From a checkpoint of a small sound classifier: trained on short read English sentences (LibriTTS-R).
Rows from block 2, named by matrix and row number. Each number is 128 + 24 x the weight over its row's rms, rounded and kept within 0 to 255. All counts start at 0. Numbers have three digits each. After the name is the row's rms in percent of the matrix's.
# pw1: conv module expand (GLU, value and gate stacked) (model.blocks.2.conv.pw1.weight, 384x192), inputs 96-191
pw1.0 105:104090112093162122163148115127125133115123141100124072144119098137100112141161164161140156112106165132124131126154092144155136061129142185128142122127129116158126089185125129107145143131150133129160146080123114139153128184121100127163145137148104088098131089094142140133144105103184136148
pw1.1 088:083136157106158126115112170160103144130150141099129132119143114160131138096179161129149114092109159146097122164109143098159124173101111147129109125126171131178131130109091080158138120178138151125120103154140159143122105139153131146139139148116091115134144128091145110153100121109167160161
pw1.2 088:149129145118138116114117148111120171189110125136127135134112196111123152081088118119137123117135126135144145116157095126092152162120133095122167130100122085087130120139145145114155139143150142151131149141121145123142137102076174121121112144176127104132123114136121154148125114117084115172
pw1.3 100:167179159122170075154084100139152137128162154142111137147128126115126126119115125150137133168153100087147121162118114170132123144142139120148153139069109152150088121117157138148112188137127143182064134110144101132079140129128148109132095171143147131087122088146107140118104148100141153090
pw1.4 095:160117133114139146123114119102129094155117148144124161143154138152081098130111184104118176151140148101156127094115121093110116122154096086126142129080137134096114172141141140134167125142181132127085142113124138094156102125095125080116121151146106088105125131113127126154103102169162185153
pw1.5 117:083085123113141128153112104120158127171175091155159120134142138117105096172127119121174135162121157152119127144124138147061116157109143141140105152139158155161127148120157163123130121106128134140147179129129082174145101132141132153096127133146137124119102103150127141108151135139106133138
pw1.6 089:142119137155149110121190122105142111137136102116071131151115122110168122159112091091162141164123112102118163126122133144143083119133128109104118096131131125138126144182129147084123150157159128098114155113105076131111143099112132120142112166133171121116123102126147172108140145124073179143
pw1.7 095:120120111113147092127106101142148128111130145146095116117129100094110151149150119101132097184104134136186114124094107076120162164112115106120120094107161116144115111130139100139140141151094124163095126117123112099095121143146090104131134089156138104129111164141148109157082146152109168146
pw1.8 096:149154117142089130114125174124142129119147128098134160167139136082129128147147132154149143130133137129126125166156128153078129117167127138135124153071137158132185184125117115114130146108143110106124130138103116136169100152167136170160190101138124129131158066109107123089151130154123171120
pw1.9 085:121130105113124157118137161127096132091106119122181128173122114180108119106128123132095164112097144140141123120134115092125120092111111115119130127126111135170136109118085153077109131180156148099132124146179112112129121150137123171126107110097140142116177117138170132165153162100119097127
pw1.10 093:119144100103109140144111105131097093117123122170126133169117144160119148098134149097188142107124108087082132164121088138131157143130173140115152116140139163159107129123094122110127135144107095125141094126114109107155144138171122131106165094133159102115171130110145169086165122190100131087
pw1.11 090:142113126100128043099116113125102121102134152140139138127153150090125141121151082125132117121114073127082114125176156164147106146143146100168128126149155084143149135113122097137148115090136132118083163138120137120107138110106108140100149140167112128122138103113139138138084147138142115141
pw1.12 090:130107162132140084119154115101119127120158135147138118100086169164146159132141147139133149147135124128186069116209100140127171127161149128133107091142148157112169172145136137121075166113074108155111156156137083121123135124107106130088142124105134094142131151131159134114130164131100108102
pw1.13 118:127118126100097099136151116161114142144144123147157134132132114141171130114111100099111137113125111115138125125176101137117121121126079096143110136112117110099098127129138092148154132121154152134121118083123071137145134117122116126163099161104133143072139124106150117128143101112136151134
pw1.14 112:127151082113159119131139145159131126121115120132159178123125092153157114148105084133157156104101106140110159134101171139089126122143129120119147126117128131166139155091133112118141149119129109151134141112136129154154096124090151094112133151123156104170150095151127131082119178135117160119
pw1.15 094:176066122138141096110162107137128099122116147115122122112142145194094088151107087135114136130164117157143119127121118112118133086152120120086136135150129116108156122159109114114148138109135119108160069147074149103130135111121059151136133086123108125089095140158112133128145141104108167108
pw1.16 095:099118134121138155168103116135151130101141153128141120095075143113086135104111121145161160109135161172080126112146127164143140169101135133127120088123152136113141164144131116114171127089111118172138147130166158063132150123102141147151111121203125136134106132129147110150128097148096120130
pw1.17 106:112169132150143124159095113131154158186136106149134148107097092171129094131120075146160123136078135069102075142134140118129140169108135143155101114103072140148128087152120127121127149126104125123174133087081171116152111164107109163126121102122111103105124155192122118104128171123125107130
pw1.18 080:113104149125148168122100108111094075097177117132124133121141132128135089173168151142161132144187124110149074095158094136169101093140158146146096111153095132143123136137147108097160140125134148143128111157134115129146153182096103157157102115129142109116141104137112117157125116129133090142
pw1.19 085:089159140157088145102116151173116090150105139128174167158115133086154152128134123131180130122121126130113145108151130143132135134145134119127101157117129122170107103165119114188151131083085107128084126131146101123133152123104127129120158126146105150122104123103109096132104085136109146132
pw1.20 096:096121116112159120083105130060161164134102091155124127111149095143139180119136143117108104127155119139125148158145139125160113141157156142153123175103136110094132108142139111138146081132150157147140106132080115121106160102132180112122135122176089103111135118134096134107118080145162116123
pw1.21 104:116131128148107160141130102113108158164124165131139096145125171109165110149166099155134110168142134093117066160126083119150121109134135133168135108131128097140150129140132110114107100154115081123099125076142149157176131112127157204137173096140125134114091145162139081136161125136149140129
pw1.22 095:138124170127105097096113112133131130121101093143123123111164125138135120177097135116103114111132138137143130098149133188143138154133139126139140098163130103142104132095149111144101106088140126072110142138091140138152129127113107163114107141140103130110092156110161129086129119146139086155
pw1.23 123:129101159139197136134129108144125138071108148144144134106107114152107179142122053121097177156114090107138105135114108148139123122113153180121137123141136082153122139180130091120140135137113135170135135160138127132130124107108148105161140114094137156130139102165149115149113145140132112144
pw1.24 093:152148162115120128137131150110106122142153143104098151111102125143152145130149124127120115079166127139111105100124191112122118145107142116099134115130122141093146169115117131112150164107117134141168134162120137125168132132138129117117120120157114116102112124128101173118127112093120093088
pw1.25 105:140149128148154139194144156127145138131171148132103096123133130112138117142159112138088122074129128126115137187129099157117175113125136131129180116154145109135102105124101162163127131132144143097166134081153196090096157072078100111106110118105128145096131094127137144106135142141115165140
pw1.26 094:081068164099143116127145134182156137137142138095116096072110149126137119160136092153111146099103124116134137117146113157121153107125160143158161117127137123111103147135046130082121124135145122098140115148127101130145094124139166121135112127139138127147123125165156131159085148129183153124
pw1.27 080:094110107119136105111147182140105101134147092145129138162101119112173121094151181144115116147139124112159136123148110127102173094079076145168137136129140106161107133150130116139147131121102150118114154118100136138108096119085120141123144118156120126181105127144144127176123128117108111161
pw1.28 086:114176121127112137139086141131147120124134116153125126152119124086124159154146142161139120118136110139165112128116143116155114126089114129156178131130154107138119173117127105130082121129090138113088133090074137128138160094136122142126129145124160104117101181179164146160136110138071158092
pw1.29 110:130115131132147120123116108136129124084173130067136131156105151140167135154105097147097119151148141115152150146109121106098168086114132107140149094155136104139117136112165160149156164121156117087119131082097154118090131116148113140091081129088120158112129096161120116135137102169114173143
pw1.30 112:147154125142098051142135131122130158137146121145152193172162132130126141143169126190120140110154120138131118144156172110150171129143131166153126086152143150172147101120160112132117120090148124139130152119114126142136148139099096151125135111130137146139141153120129117135143138129127127124
pw1.31 110:115138128169108129149142115118135127159158095124146162114138131169146136134129117158094125126147071166136110121141117138132108151103117122130158142155091110118143092111112117116172130129155099141098082106130140147125122120172134088115103056096134141125142145158084108147111120141146118147
pw1.32 080:149101179134128176119080132130107121157150130101162107186090121114091104110122166172096112152139151115134133137175122095145118134108102117143104115164120105140151121097162099112105111148110123144112113154108166108112147138144100126170104139155145121086126115112123089158136154153151096098
pw1.33 105:117157118122157150143119132108142148107148048132138145111156166141114115169161109160161114156061139168080130098136087143113163146138162146102164164149099130131089111099122102127090142133116124127134104119155104166145152136131163115092103088134094134132111103118130134131112090168130130176
pw1.34 089:156113124093176098162084067151099106124113078136103164104103089118125088156141145162141167131115127153119157098151141161090143130134123133131125142112153129095106079100118150168121108154126154179115093109117119082100103085132164109119093150147082130165125117123114122138142119124117096102
pw1.35 089:133160138130111123126123116146099130175097094130089121123130088142098132133114150164127100135142136139070103137098155109116145110117134095138150125083156122186104139157116146101107125154149102097107116087114152101145091096134091139148143117113121123140139101107123151141154121173063131102
pw1.36 094:132111132117140162157139147105116138081080120134135167122152127149117162121140137142120115147174141139119150095136113093106116125125117142106138135109143136164113127118153162125130105118086177144143199134176152101133067138113117122125157078089150119078124129107141113080150119147128138155
pw1.37 119:126106095134129137096125157108141124135117104121088105149113144097107114155114121112097105103129135118186146148142147138105108138113137105131101136109167149094155143096131130074123113116103135108125111134098127139124180119177105122143145177178147112102106131079109113127116119146144168113
pw1.38 091:153108110139131108072155093085135083125151165162126126151159101161121143160117183163127115115116085113147125115141100119116103154137124157146090169152123125131159180084154129115146100128164146109108125144133122113127134146123120136099143121150149119116086104139080138165154101140137165135
pw1.39 083:108167135162133146117144072169084117114155110129151084134121095126140120099130070101151103104160146153156098128133156147113131118143077139130136125128105168133112120170085131134148136098166099124148143144112179129144102139148089123119183102115125146170126122147149120168147141157168143077
pw1.40 082:145115141111146084102128165137126119148092145150117159106137165129115108112106112101110119141111125149108135152152134130159137101099144135175133127144114111141149146171132078117159139088125084156126138178133148152146087149110124134133152110116152144139084129145149155113159134114164119126
pw1.41 085:150115111112114148128117133134146131139129123128130105109095101151110082101187099144076099155120117098160134113106118127163108112114084163073172144093133139150124068118118141107122090121129145113103157155146131129156122107135129110118122158104149156092110143174169123137170114146158111153
pw1.42 101:137152100138099114129145087161135124118167113137114148150104134165180125153104135150119164109112159105152052151160115102103138093122148109091129139075128118089155139137125126136141170118116136092106127105154109114154139135111093172107148120117110154150130087094122096164122113123142140080
pw1.43 105:160149135128165093158089136165118134108100147100142122137104129108138151127108170100137139145150146137114123070110123167110142161125102076116134102076136113092145139141065134132124113119088125111135126127173126102151161148120162097162131120112119097095123117116145170133163130115119140091
pw1.44 107:129113120135107135143127148141095202096088161135151155141161130168088123155146158136168114124104120117148140104132088106153118133139131123147163147123109117130138085136145151165136138144093159127122180155105107137121118147138141157160094077139142112127138100092119148185160114134137148138
pw1.45 121:141102121090141077114180127108103113163085134160126076134098105127120184122134129126148115139111135096114126130094111138121180134132134077145123165126165129138097101137151153122129126152112131109126157095161134071126116134091129063144140146118160155108197142101143142175116114111123122096
pw1.46 094:140106168149108114131166127118130165110097129120123172138177130138140163110129127144126162155123162151136135100150114125127111125139132101163172096159116093130126096103070130134083086150138126131080112145117159133170126144176148150112089099148122119151149159159137115110157090121073140125
pw1.47 078:103166120156139088114104188125147116113092100151086166138105126120097160104117126145120121103149136165091161078153100137123147149092159106168158118145159105149150159111085156176120134159108105122142121110142158085132135091098136089158135159115138138119100121105098118131108171126087127124
pw1.48 100:076129104089127157086117094124140145132112133113124155157181133171160135117113080157083172142105103152150151077115111136172116143140177118151159153104104067123159076163097147123155143150126162128152151115119130125143093137140092129093142096123164110082115123137116130116161127109119118098
pw1.49 089:151123154119093142164135144103164122145107139131145125095109162140176163111130143133137132105175110149148128128111085143111117118137112115112141134104106086124122132134087112137115135116105114124130049107143164154093160138123128097128069143109138146134151138149150142088132093162111114148
pw1.50 104:103111112095139133096108106123088104117132150133115151128100140108134129172091088150149167102099082127110131152108137128146108115124124129111151132126114119144144141109126130107085103131118120129134153197109139156109163113128140138134154151155147136141143130082148127140140138145116130108
pw1.51 107:085133155128136116112157112124175144147133128079115068126109139147129194154148143105078188115113125159137134171121124142115117126084171132130132087139123116097120123114112107113113099125122105147123115117132105110149130148091132113137103090101092148130151117145137116130142114126160113105
pw1.52 104:132139098105099117092066131124105150138122084123135125113168128090116120138172168156112130156142161110142142101156128166145105139099141162126130130141122158133177178111129129103146122120135132136184121146122134115105132135102143121139125180082177138117134128131133122145152132123115129147
pw1.53 085:117119164136100115127164148081132119157148110103106147126137161125095145131153144144091126093111081150089143173133098145117149136157109089104157152103123135096160147162102137119082143167160132094131098150137102157158165122130110163143136117104135141105141128114129126080124096149083152168
pw1.54 114:119145177145138127139130194133125100128075151133156093139093109116147141124131127147116133134177163103115137116130191125119169115095108120123139118117092106138149125117161096106128147183127105135128097134113176124103119113138122144105107136114127144112112145139155122158105137133163090137
pw1.55 107:148145115172133093114126139143144138128152123143151148142162145154165197152131151110126095135123100099147124102132166143144114129151150151119139143119171098106140094089127109154159154156123123156126112119146107121119112141173146151107130139119121117156148103135106112144161095116138144116
pw1.56 083:165141135104121089125172104110111120138129124145141158152127169158137134100138166132095106110104155126175114175167158136169156118154113184098164124143089124103159087125109113127130157081158119147114116158145158121140125127131137178115130087116118116157121141116096130085092085160147167127
pw1.57 122:115111152092119144165125106153144098145127096143154075138099132121149114144158163137089125156124158173166135111121150125139110129073079123121133095130143147143116104146109116118098142132073143124127091152109097127122118127134166130144078118135131132137119114148132081121145111115148090105
pw1.58 102:137134141154119155138124162098119125138157151151106152150103139157140085143110044117114113095099160165131144166114115142135164143115122102129129114130113157118091112138143156098114149145154147134122120108104110097121133111071143100145104104121123114117147156152149154110132125106092146133
pw1.59 097:150110105133109106193147174127123095088079143143107142135108100122141110154088086117168112138132095138084141095134099139122101130110138104142177082154108132153126162138103120114120129127139083139136108103104125140125106117134153146130093123118133146129157116076147136112095109119123152112
pw1.60 099:127133119110172180096111126125136115149111137122112115111140115174148104093120137174114115116141139118153143162155126102097120117120113124092138171148097137141192108127097153113123106125116128122172152151132117138116119129140127104127126126129142111140124153157143106125122141136182116116
pw1.61 087:140131122086151139142160113118129168153133130103162089145129189152137106134137119101112104117121108128128112148137095079151173123153157132107100124170119103114125119135169118131115120133157117130139168113106171096164135112128115117103105115116126107122128106134163107154129164138129097094
pw1.62 094:145125106119116104150158160110153134114111131070157127093161152146146103154168123129107134137125094121188150085111129116148100131112110122119134110147117130117167079143115151107109181074125105114188111132160148155146118135137155095141145129140138156118134142132144145146089139133149134152
pw1.63 083:108138158084135134110130116121119095119098135128192165102143090154061118147137181148148080154106079119113125107087103156144116132154144111154096097121153177131159135132105123139155119118132143113135115118134085147143108150140130129130176156105117105130091148114119157114104111080187130156
pw1.64 119:143103134125159126117133140098141100100115109102140088129116139138107107144119140124149138122131099158121161171090140152157125086113135117134133135109088087131125088121151150073153155146102154125153106140110175124140136114101134123138141104146119119101115124099175112146103123144135175118
pw1.65 106:128068098153116124143105134121120116159083187134118132119129123114101108104152087107153106122151132141126123122147135133152111131141123125143151146154136145166167121150127116127118141145151133107130132122142136094130132123103097113123097128089115100107104129112116140154150152109125171134
pw1.66 089:098081109109132125129173157115104149099121107127094152126133156139170157165127130141146155129103108125089141080110172135096114114098163160092085110100152153126110117119119114124134086165110124128152075144144147140129139130117104100099105108133145183120080111105154123103137127120102141149
pw1.67 102:158089182109123159109119123104149120169134130111093143130126108128145119154127107164128115086157120124044092123086123092118124111147110146140140164125192118130153125160101133170152118134143137170159087128115150152106135151104108134121126149153132123122148135132126134115092129126099119103
pw1.68 085:143097124191120104179118117118123175097113137128154114146136148133119128129167134117155171092125091100108152121125113155121130152155153128162085134131114128115143130150142150122091127147087142120085109105177066122091144097127148129087105155128175142141179116126122143146124156091138158146
pw1.69 099:121148146204099120125139115085125144158137143181160119115108156123093151150153152139153142093106166119106108120138123146144107120153150141114148142136119159168150110139130111117150089124114129106097119135128123127160174117129130134150095136102145127082134125146142124097130140165097146136
pw1.70 090:083126130160130113110087123135134157149090148120162101124127158093125135128104144125075093093100135081134114071125163125130055153153135123150111141136112132120125152111120142134144099122171112166141145130115117097113142149155114162066131116149107115160117105107109144111135082144128103129
pw1.71 100:063164145133114155095140127136124100137102147116149116163136125108118171123171103131098143101138140149178164139121115144163130139084101118129155156150166074131126136131127121146137134113115091098162146137187153123181102134151170098128146137110129129130112203121135143137137108121099114131
pw1.72 095:133110146104119108120106146088130131139111157149126165125117083122103125132154087124136145137112094160153124093146140153138122126175116128112178135100102105134117092132146093155148146113117133160107084076078131131112167140119126151085106188103178139158148130123170140102117126102152203122
pw1.73 103:120107157108124133151157142053097155114115160153086085140177144084100144088128146113127140080141115142091082116151135144094136157147070124117133090130164093131125175118128139162093117123151133129122120127143097100136111121090139109145142124126153182124152108097119111109110156130117134189
pw1.74 115:121108139075132105146137087150123140125127155144123097091127129125156164117124171150127128101128096113097138177131128133122161140158140147134107142150068132087120130121095082127120092133099151155149156066108165121127113142155127113133123101136078111114133151104123151139168136138146105123
pw1.75 108:074148112159167136178143148118147159139089148134162110132118094112147169088127132152136160112129128134063118151109103071134130101110111124097137113191127106160122131121100169144124131152155106118101129113115153139144097096083149100165129082120099083144118102125118115131145120143146117128
pw1.76 102:120132149116152135149132156108117125138122143105164161059115122117144138150093129091155151147136126101149167135166079163093147098152092074102175133124126155106149171087133122126108137115092127150109082163162097123153140114128098111131137091152104123162102134110140151140149075115150118103
pw1.77 090:126155165130163152126163108165155124164106118150091110079132153116121129142158126124127167108159145158169082117142155109104125158133109175148136140168119139098113114140108110091153159132109108113104132098141148104164124134120168109126144142106148148085130134116103133176108180119125093156
pw1.78 104:125147166109085188098136107152124095101109121111115134099138141137142105117112182156087107116161180112115135175103108089166137099140133119124180167111173165143123133115178103130114136165156108127164131142136158106115149110131114125123121113136082150149155125116124120157132148127124112098
pw1.79 106:180072151109092130160091177103136151133092146147134117121098127106131128171139108129089117131118135144148147128127081065154095072088097089124133094137124129119133134131143097114119113171094118144117114157161116123075098082118127173128169115138145113132104116143119108181113137126077144136
pw1.80 123:127128153092135128138090124142126144087139090167173151120121148174122143146141181162123149121096141107130115119154116145105147111126132178106110131124128117158143108085100125122111124132119139130107182078122127096137138124106129159130132111091151121145126152127124114167125092142101115149
pw1.81 099:140106119159113124147146151091134131115119111138142179115124143105125128103141152132179118102130136137123100145127072123093115169157139157120175180140145142149155117136152114158145123131110100189129103166133098126157158116122175088149134141137150156151165157099081117114153140120132164181
pw1.82 096:112179134118132132100125116153123185144103097140170141159101128159102126126129133114113163124118163148096140118098144134116114153128128171118130121115116176106099101120092122114130116147096100142106161113164111109107103158140114140151107113136116140146130158140181158141137121108103132114
pw1.83 118:168118130131077148125180122140156161156138157075134180122154174153132126103142122128163147145142157128139096121152163122113120112185171175118132130101148159154113120071124126139103120100097132117133074106168121155112139104113140169102096110140148139144113099146109131109153144100147117141
pw1.84 084:167143143092129159114134114144163086132144119107099101117091163110117113121140164131139129145122096131166106165168140101146159128092164128150131138117092152116100146115140102134135171104154097126100114165143128149151129125113155163106126122124168147145133128133145118101124118133147090126
pw1.85 092:127137124121145124103136138148079120100128099162113110141136095109129080134111106098096144159095135121093095100143123123138131111138115086130164148132158122109102170106167198162113123104173114109104117114121099123124183125120126157124124150138111155153150141167151125162121161172130167109
pw1.86 106:112109154088146120070104132092118120107125145137124103128162083127146146095090103057133122137140118094118133134121158116131139119129137163140135116119097098127111093190143149127101139114108113107092138152095102127106088127103136131156120125139138159064115142064115160134145152151105090145
pw1.87 118:181113132098094097130138083112135145111114122125134118121122125147175161135077120096155111107131099145142149105144105117115132099138158132137115205135112101108111102080127167157135144124153107116137125129155168113133078165116110161126131109130136114132148097133112132150147101136109150103
pw1.88 116:179160119120091108149125062109136121185101096144107144139119105147080119119125104171190128109093145132164104154111138143110084144105136100155127075131175122126120111112132113151158109106141091111152144124131141074166129168113177123122149122133112131124097081147139144110137180141111141126
pw1.89 119:118176088125182070110142128149134088129123113116117135151134135150098158119152151097165152116116152173125139106149136147176142147129116086104132136092141132111116123137094151158107115136135110134125125117144128111143136164099170100139101136094157148122149109133136168148092113112119150093
pw1.90 100:110117120098126132079116148104146119112101117170138104129144106149179078118114131146116111131172123138093164102166126110128141155126137119109123132130148097136128117129118141100087139160131176107145076106105163137150180117135120089155115091032172097133114108107128180129141105130147096157
pw1.91 094:119086159125133130149144150138117201082129158144152198082152140153109179152135093108120156131093149116120114076088112135113119127135132139121152151160143136166174130134095102116156114116160174134100155132090130114108124143143170144106127116139149148106155107116097144138138157141076155118
pw1.92 098:171081119155161114167097168116158116089122114095121131102116118144138108166145105134068120137142146169081129155087121145158155163156142119145138109141128179128150155105135122156103139129140104114144134133144141089102140102164154135115135148174105087123081115128111147172100121131124144130
pw1.93 097:118127144135145145124120169168142132126081135112136143103117133152139105146171163073107086126097072155117160129167099135139141156140135166138149120131146086108168111086116100149127150125099112155105138113120130104127071121137192107140124115107112141144137120104127142117171135103095099165
pw1.94 106:201139123107093134075140106155138109185138166085094101167110094176142115120100140155149096100087121176084112133119129148128132135131120126127131094148130120121086139097139145153144134109154095105138130109131121137092140167159143101131093114130099115088139106152135113087112149081129092111
pw1.95 137:112084073097087140135142100154124117165153104112136194128133140131146122111137100105125146125166168141165128085177133138096111151140142119161118162141153091121138125088114128156151097138105142113137140129121141153158112100138137114159130106159178119160139094185101137127095152115114136107
pw1.96 100:105150137095072169162103133157111127168111140133077182116131100105148116139154158126123107138147110134081151097122122136099089100119111087140094144136127099159156154130073113130145153091147090143145133175143146114136096105138166117139160170095082118113144121152150127115100089137114154122
pw1.97 111:107167121119129096141103103169161124130123116115136142101124116177110120145107148142130133129144134175125158135183124131122104131129117097134122093125107127091128132101055141163157135121112138122127140104134125156140124138147106084148127110143139093110134112124109117156141143200138130093
pw1.98 087:125114133135138131127133155092151106161104128106114140130167163124159097124166145155144159112077134127120106082164163172131095137161139094134159161098139135101133186107117121112112120090131119119143127119100118138129149128143161161112098139131099138094122139154081172066157114118098109090
pw1.99 115:086088170126153132126149136126136102143139168104128105133155166119110084173101142123100124117124153150125092112125157127138141142093072124102152124110166148107131112167150114158121169097116148160179123144152097106106153133156128116128133143093131106145119144127127124119100152160103140084
pw1.100 081:105110155108133162107119093115107141079137137086127134140165110122113142131138129118122156104125096070145093154115077094164174129133102145127158130115132143151173153131170146070137165152127115186108111113126145146076127146152107088163127134110132107132151105127134108109124104123166106123
pw1.101 097:109156164149123158132148137104139150124100130117139136137151136118082096117145133179127137096138127151119108139096101132170122149143127114143099136112092143136128101108103155154079167103162188155152153149100123117126144119144108107107132142133141102125110111134087139147137122147141173151
pw1.102 112:130098133112111125123148168127117116135095169111126085155120143113134149127140100104119136133104136159154088154080124110150119083140153140098117129142133148122123135136092096148097172096110151100078116175117107181109158088136127156107125130134073130101061118129130114132147128161152152119
pw1.103 086:100128141093114165179138125122115065114125106111146134137138147133101086159160157158122145095120103165134112104150146095120119150139113171098094116121084118162120118101186099131152117132148127149163150120141147142151166114171155122162122135117164090117145147105084152163119109131149105114
pw1.104 100:108160153140140134125133103138161124107141133109150148148112135104100134124144149130143140123106120138146115101144157083155122158139150186120129149123138119181150157111159106079111115147137136142154117204133085132158151130118152103137093129119142100103105120099137137101171134136145077158
pw1.105 110:146156105139141177149120103085110104127076105108107121160156149117142131169145131134117130136087142119103122091185120157131140179099165122069115137131139151125149174148124123109129088121105094142125111094098137092147118137151136194113117130152116130147184127150135114132100116097104100150
pw1.106 106:103174091126129134096121139133147122095147114123140119121122151067119103160133151111129123133144118114112154100115104127137111113115104097126113140150165119140175133118098143101122100107102117111096110128107147094152135084175112156097143127133162153092112186159088123162125084156109133102
pw1.107 111:125114153111103104124084087117117098129087138124110150152140145137116135145123075125186132107121099126183150103110167154119157109140165144147172112169145099160090106098123114111194134104131104149116131124143122171142149158131122137117104156196132092100136134104139123185138145126143144129
pw1.108 099:105127134107132146122164105115147123131137077082146099113144149121095128117108110142157108153135123124151132139077096158182121139130128112187119161126139139083148083135135147145141148130140153102117178138115104146080147158147136161144073166139119105141136135118124121115095118122165104128
pw1.109 124:101113117119125086109123147153143121128167114100103062144124084106128120116134082095117127128142130047121121164078144142134149095156106099121102119101114102140160149147138152095118168145124136169144122178109118110100109134138100135119085143147084172115124157107126143123110140119125131118
pw1.110 133:183146157079159091151118094105171145106085137137120083151137127161142121111099159146128135135124112133061163150122106122116134129115124124157132133146142073126101154095136107105107143113120108162142154092134142081140113097081131100106132159158148096121117131157093106123141121116163135102
pw1.111 111:113119086135114124105169109119146136108147152145115123126122136139147118141133114110109104133125050152147132140120125139157144132110136064115132138101159166137155102160135140120123133138115160125135067168108094149127166105105091133158166128142115124102106124086101086090145088144129113091
pw1.112 079:136141129137158112117097148155132128095120135122153135119080154104102128127167114134112103145119153127088138090157178154139135135121139161093184147116121149145103169150120170133162142103116127162176153191111129116123130132081136115098156165134100143119119105147100120108156139153129078116
pw1.113 114:147119132116163078131121180120139103116113142108168138101119133116143129120150144158150092143110097120129138125169156117166114096141114129125099121108123138108141130140120110097153161139151111138162091143145118129115098090133137152118156141121090106127163136147123072073143142124154142144
pw1.114 094:189167084132142089080140112116123160147136103127129095142165131101119132131078136186143114122114106108068118108144128165162152117155132156130107137134148160122114126153158136141088152163116148106126133083136111098150172121159118121131124126110106146118121154104119120126092118141117125117
pw1.115 086:130137112145106181093136126108161113084128133117119133103109156146141126122144147170134132134165056120133110159136128085116131147115137124096138148113126148126112129114180099127160100125145132112119172146075168129144170175105127129096112109164120108131136141120079123173096119131137122120
pw1.116 087:120089132125169128127155103153126115169116141130139121112120108111141127155168135145168155108110114120125130113125139159115131174110139124128142139101163105089151128156098104124167091127161134113107109149121147113169153132090159084118081132190108117114153114101112154114118160085092130128
pw1.117 075:116141130111109112161086101124146082147123168077148087156121105120111088140102145135096104157087104099124101106126130123099110139129094122144148133178131147125144137117138107154116118135111151125183156104130144109152069122138088118156085136097078119138103145157154128138095104124139120147
pw1.118 101:163106115101114110110122082095148122140120054124137148123108085127108119137113075169122131130098118128140122148087126155165127081140144094113126120138114109132108103111090130105149133117136153117154122110173147165101125126190097116112123127162112122110128121124168096129100084135097142093
pw1.119 073:153133141100102104120086137124107112139085093153133149121092113124094120144139092085112133100086117109140117152124132119102110137133101134118105135106141148164148158164087073145113112150123125069119100127107152125108166152111119093098108150133151139154094101158133154153153099114086167131
pw1.120 092:109125116129165132130132106132114150123126150160125155077119113071128124103168151145170101098124131137139077150088135115138136159123134134118140138133117148156129097096130098150123123136125141129090127111157119106098194115124164129124159106112140127150079128141099167109097111115142164119
pw1.121 107:119163147115112137120168107091141120131138151147112107119172139120111136115107178117150148114153106135128146149164113147123089139119140186109136156152102152127157143115160102139189095118124138115128162104161135138103111091104111079157105162100163145090072137130148152120149106102158085162
pw1.122 124:128162142133154156130112182157147117107133163132104152124130162080078131132131133112106137098111084126090120115115118141100082089164146114125170101112075126103101150116130110135143111142174091105133094134133161122170115164164125174115137132162109131110145111111151120163128114155150132102
pw1.123 093:158087105163163109105130132140090062103165135134169113130123112131154161128159131153158133129083123109131119119154122153103130154093138122111165113075128105135119140125177147110117125180137161120113114119148146070145127107132179125114141150119126154107144122132114078152185146141102125104
pw1.124 101:101113147126116110142162108139123121130166121116113132107142134124122107149072135092115117128119121145169151159175116113061114153126121133140108161116138122171110139128145134161153112114133087146103168060093123126120125137117098096136108133149153178150123110171093135130108089129133151096
pw1.125 090:108091105127151180105118142134070118110157096120102129114156113130130149101114091143109160089154167081123147112134149124134120119129132089152104109153131162139123111142100149130124096156138113107123183141085103174116143107092156146158096129070166117129104127133110111148131126105126135154
pw1.126 085:096149161182132145164145137167147142144159140100127120152135092106113127111139103117129174125109109129132164153149107145104113132170142163145133150166092084116154134147099182156093162107135119134069142128107119125110116140131138110113132149167190160131153086155108116153129137152085138132
pw1.127 105:115149081147138101136102118084125125169095093150146110120145153097143085103141124134110106172127132140116165153149108127133131135109161124132134166107101109146172150112153090109124148140103108113130132106141150129140101095163146115159105110094108105143105101098172118066126095126166104115
pw1.128 092:119091112157131156134100111116147168147107159154151096110131121115146140104120105127126104131133127144114114193143137107091175120154103148141108123082144122136132124153140096112124167100118112132110122114152157079095119135139119112161120145098141133121119091135166133150111130120125145125
pw1.129 094:091126103081123149083138135150125139097129124123124122085136119157137136087068098102142181153113108151150164161143078133121096125138146166145161142124139147111143119118160154147153101136100166094127144119100152123114116090131115161107092105118125114118122159133124149130117131108167151137
pw1.130 112:128138143148154093124100140151113153100156126117165108110132137105106136113103086124114166136096119125129153178145128147101120127112124093166072132154132111143108112089112105154108129123169129108115120123101112090128138135104124102132086175124138115148147130178109135124093095119159126084
pw1.131 092:108115169144150127115140128147116146163125102119111142118159147100115138063143129128056075114149080122162140153120117161133117104108153162157116138169133158152112115129080155134125158157117132160139151131170136138150104140136107138166160127099137110120114121121135121161127158125177156119
pw1.132 122:170112114125075168150160184185171126170114104087106106115141137085108089145122162132155171121107146113159091126149135174143131132112097106114126141143137152137135153117109177122110089118142082126119117087144134147137144108158112157101119164104147141116130125132126135098119148128147110144
pw1.133 091:138119153128170153133111141168123120138104127089156140129139148155199133173119116114137150098149128097164132070131120120145098143158163141152150120167109113082156085104110104076111136147162156156095156128114130126116147147133118133118144154084166169148158154119083129102098150148106114149
pw1.134 082:067153146106113090152130118131138087127093100124133105166136172137139149078083167102116132174108129101154175138111123081121130114118139119125070157115157112115138124129127169160094133104132104147099122156123152116119105139105121130165106160118178122166138133127154117137131139113180137113
pw1.135 083:124141103106130109148183131183153140097095149109150080110135124122164115109102112134108123115114134107183119175102084153114116142122156124126119158152091107138127149191120156094181157152114102128125105087111106129117106110154144136193175127166124144123090127150099135110135146139164101103
pw1.136 088:152113128140147165128120127148120121134121144151100129112131133106126159103127077160136142144185125109141093146124116123154101117120123163107132158130118151174134104148101147068111149121119153064087103090149123134098105117120090096132141144096104134123115163145142128151109120102178152148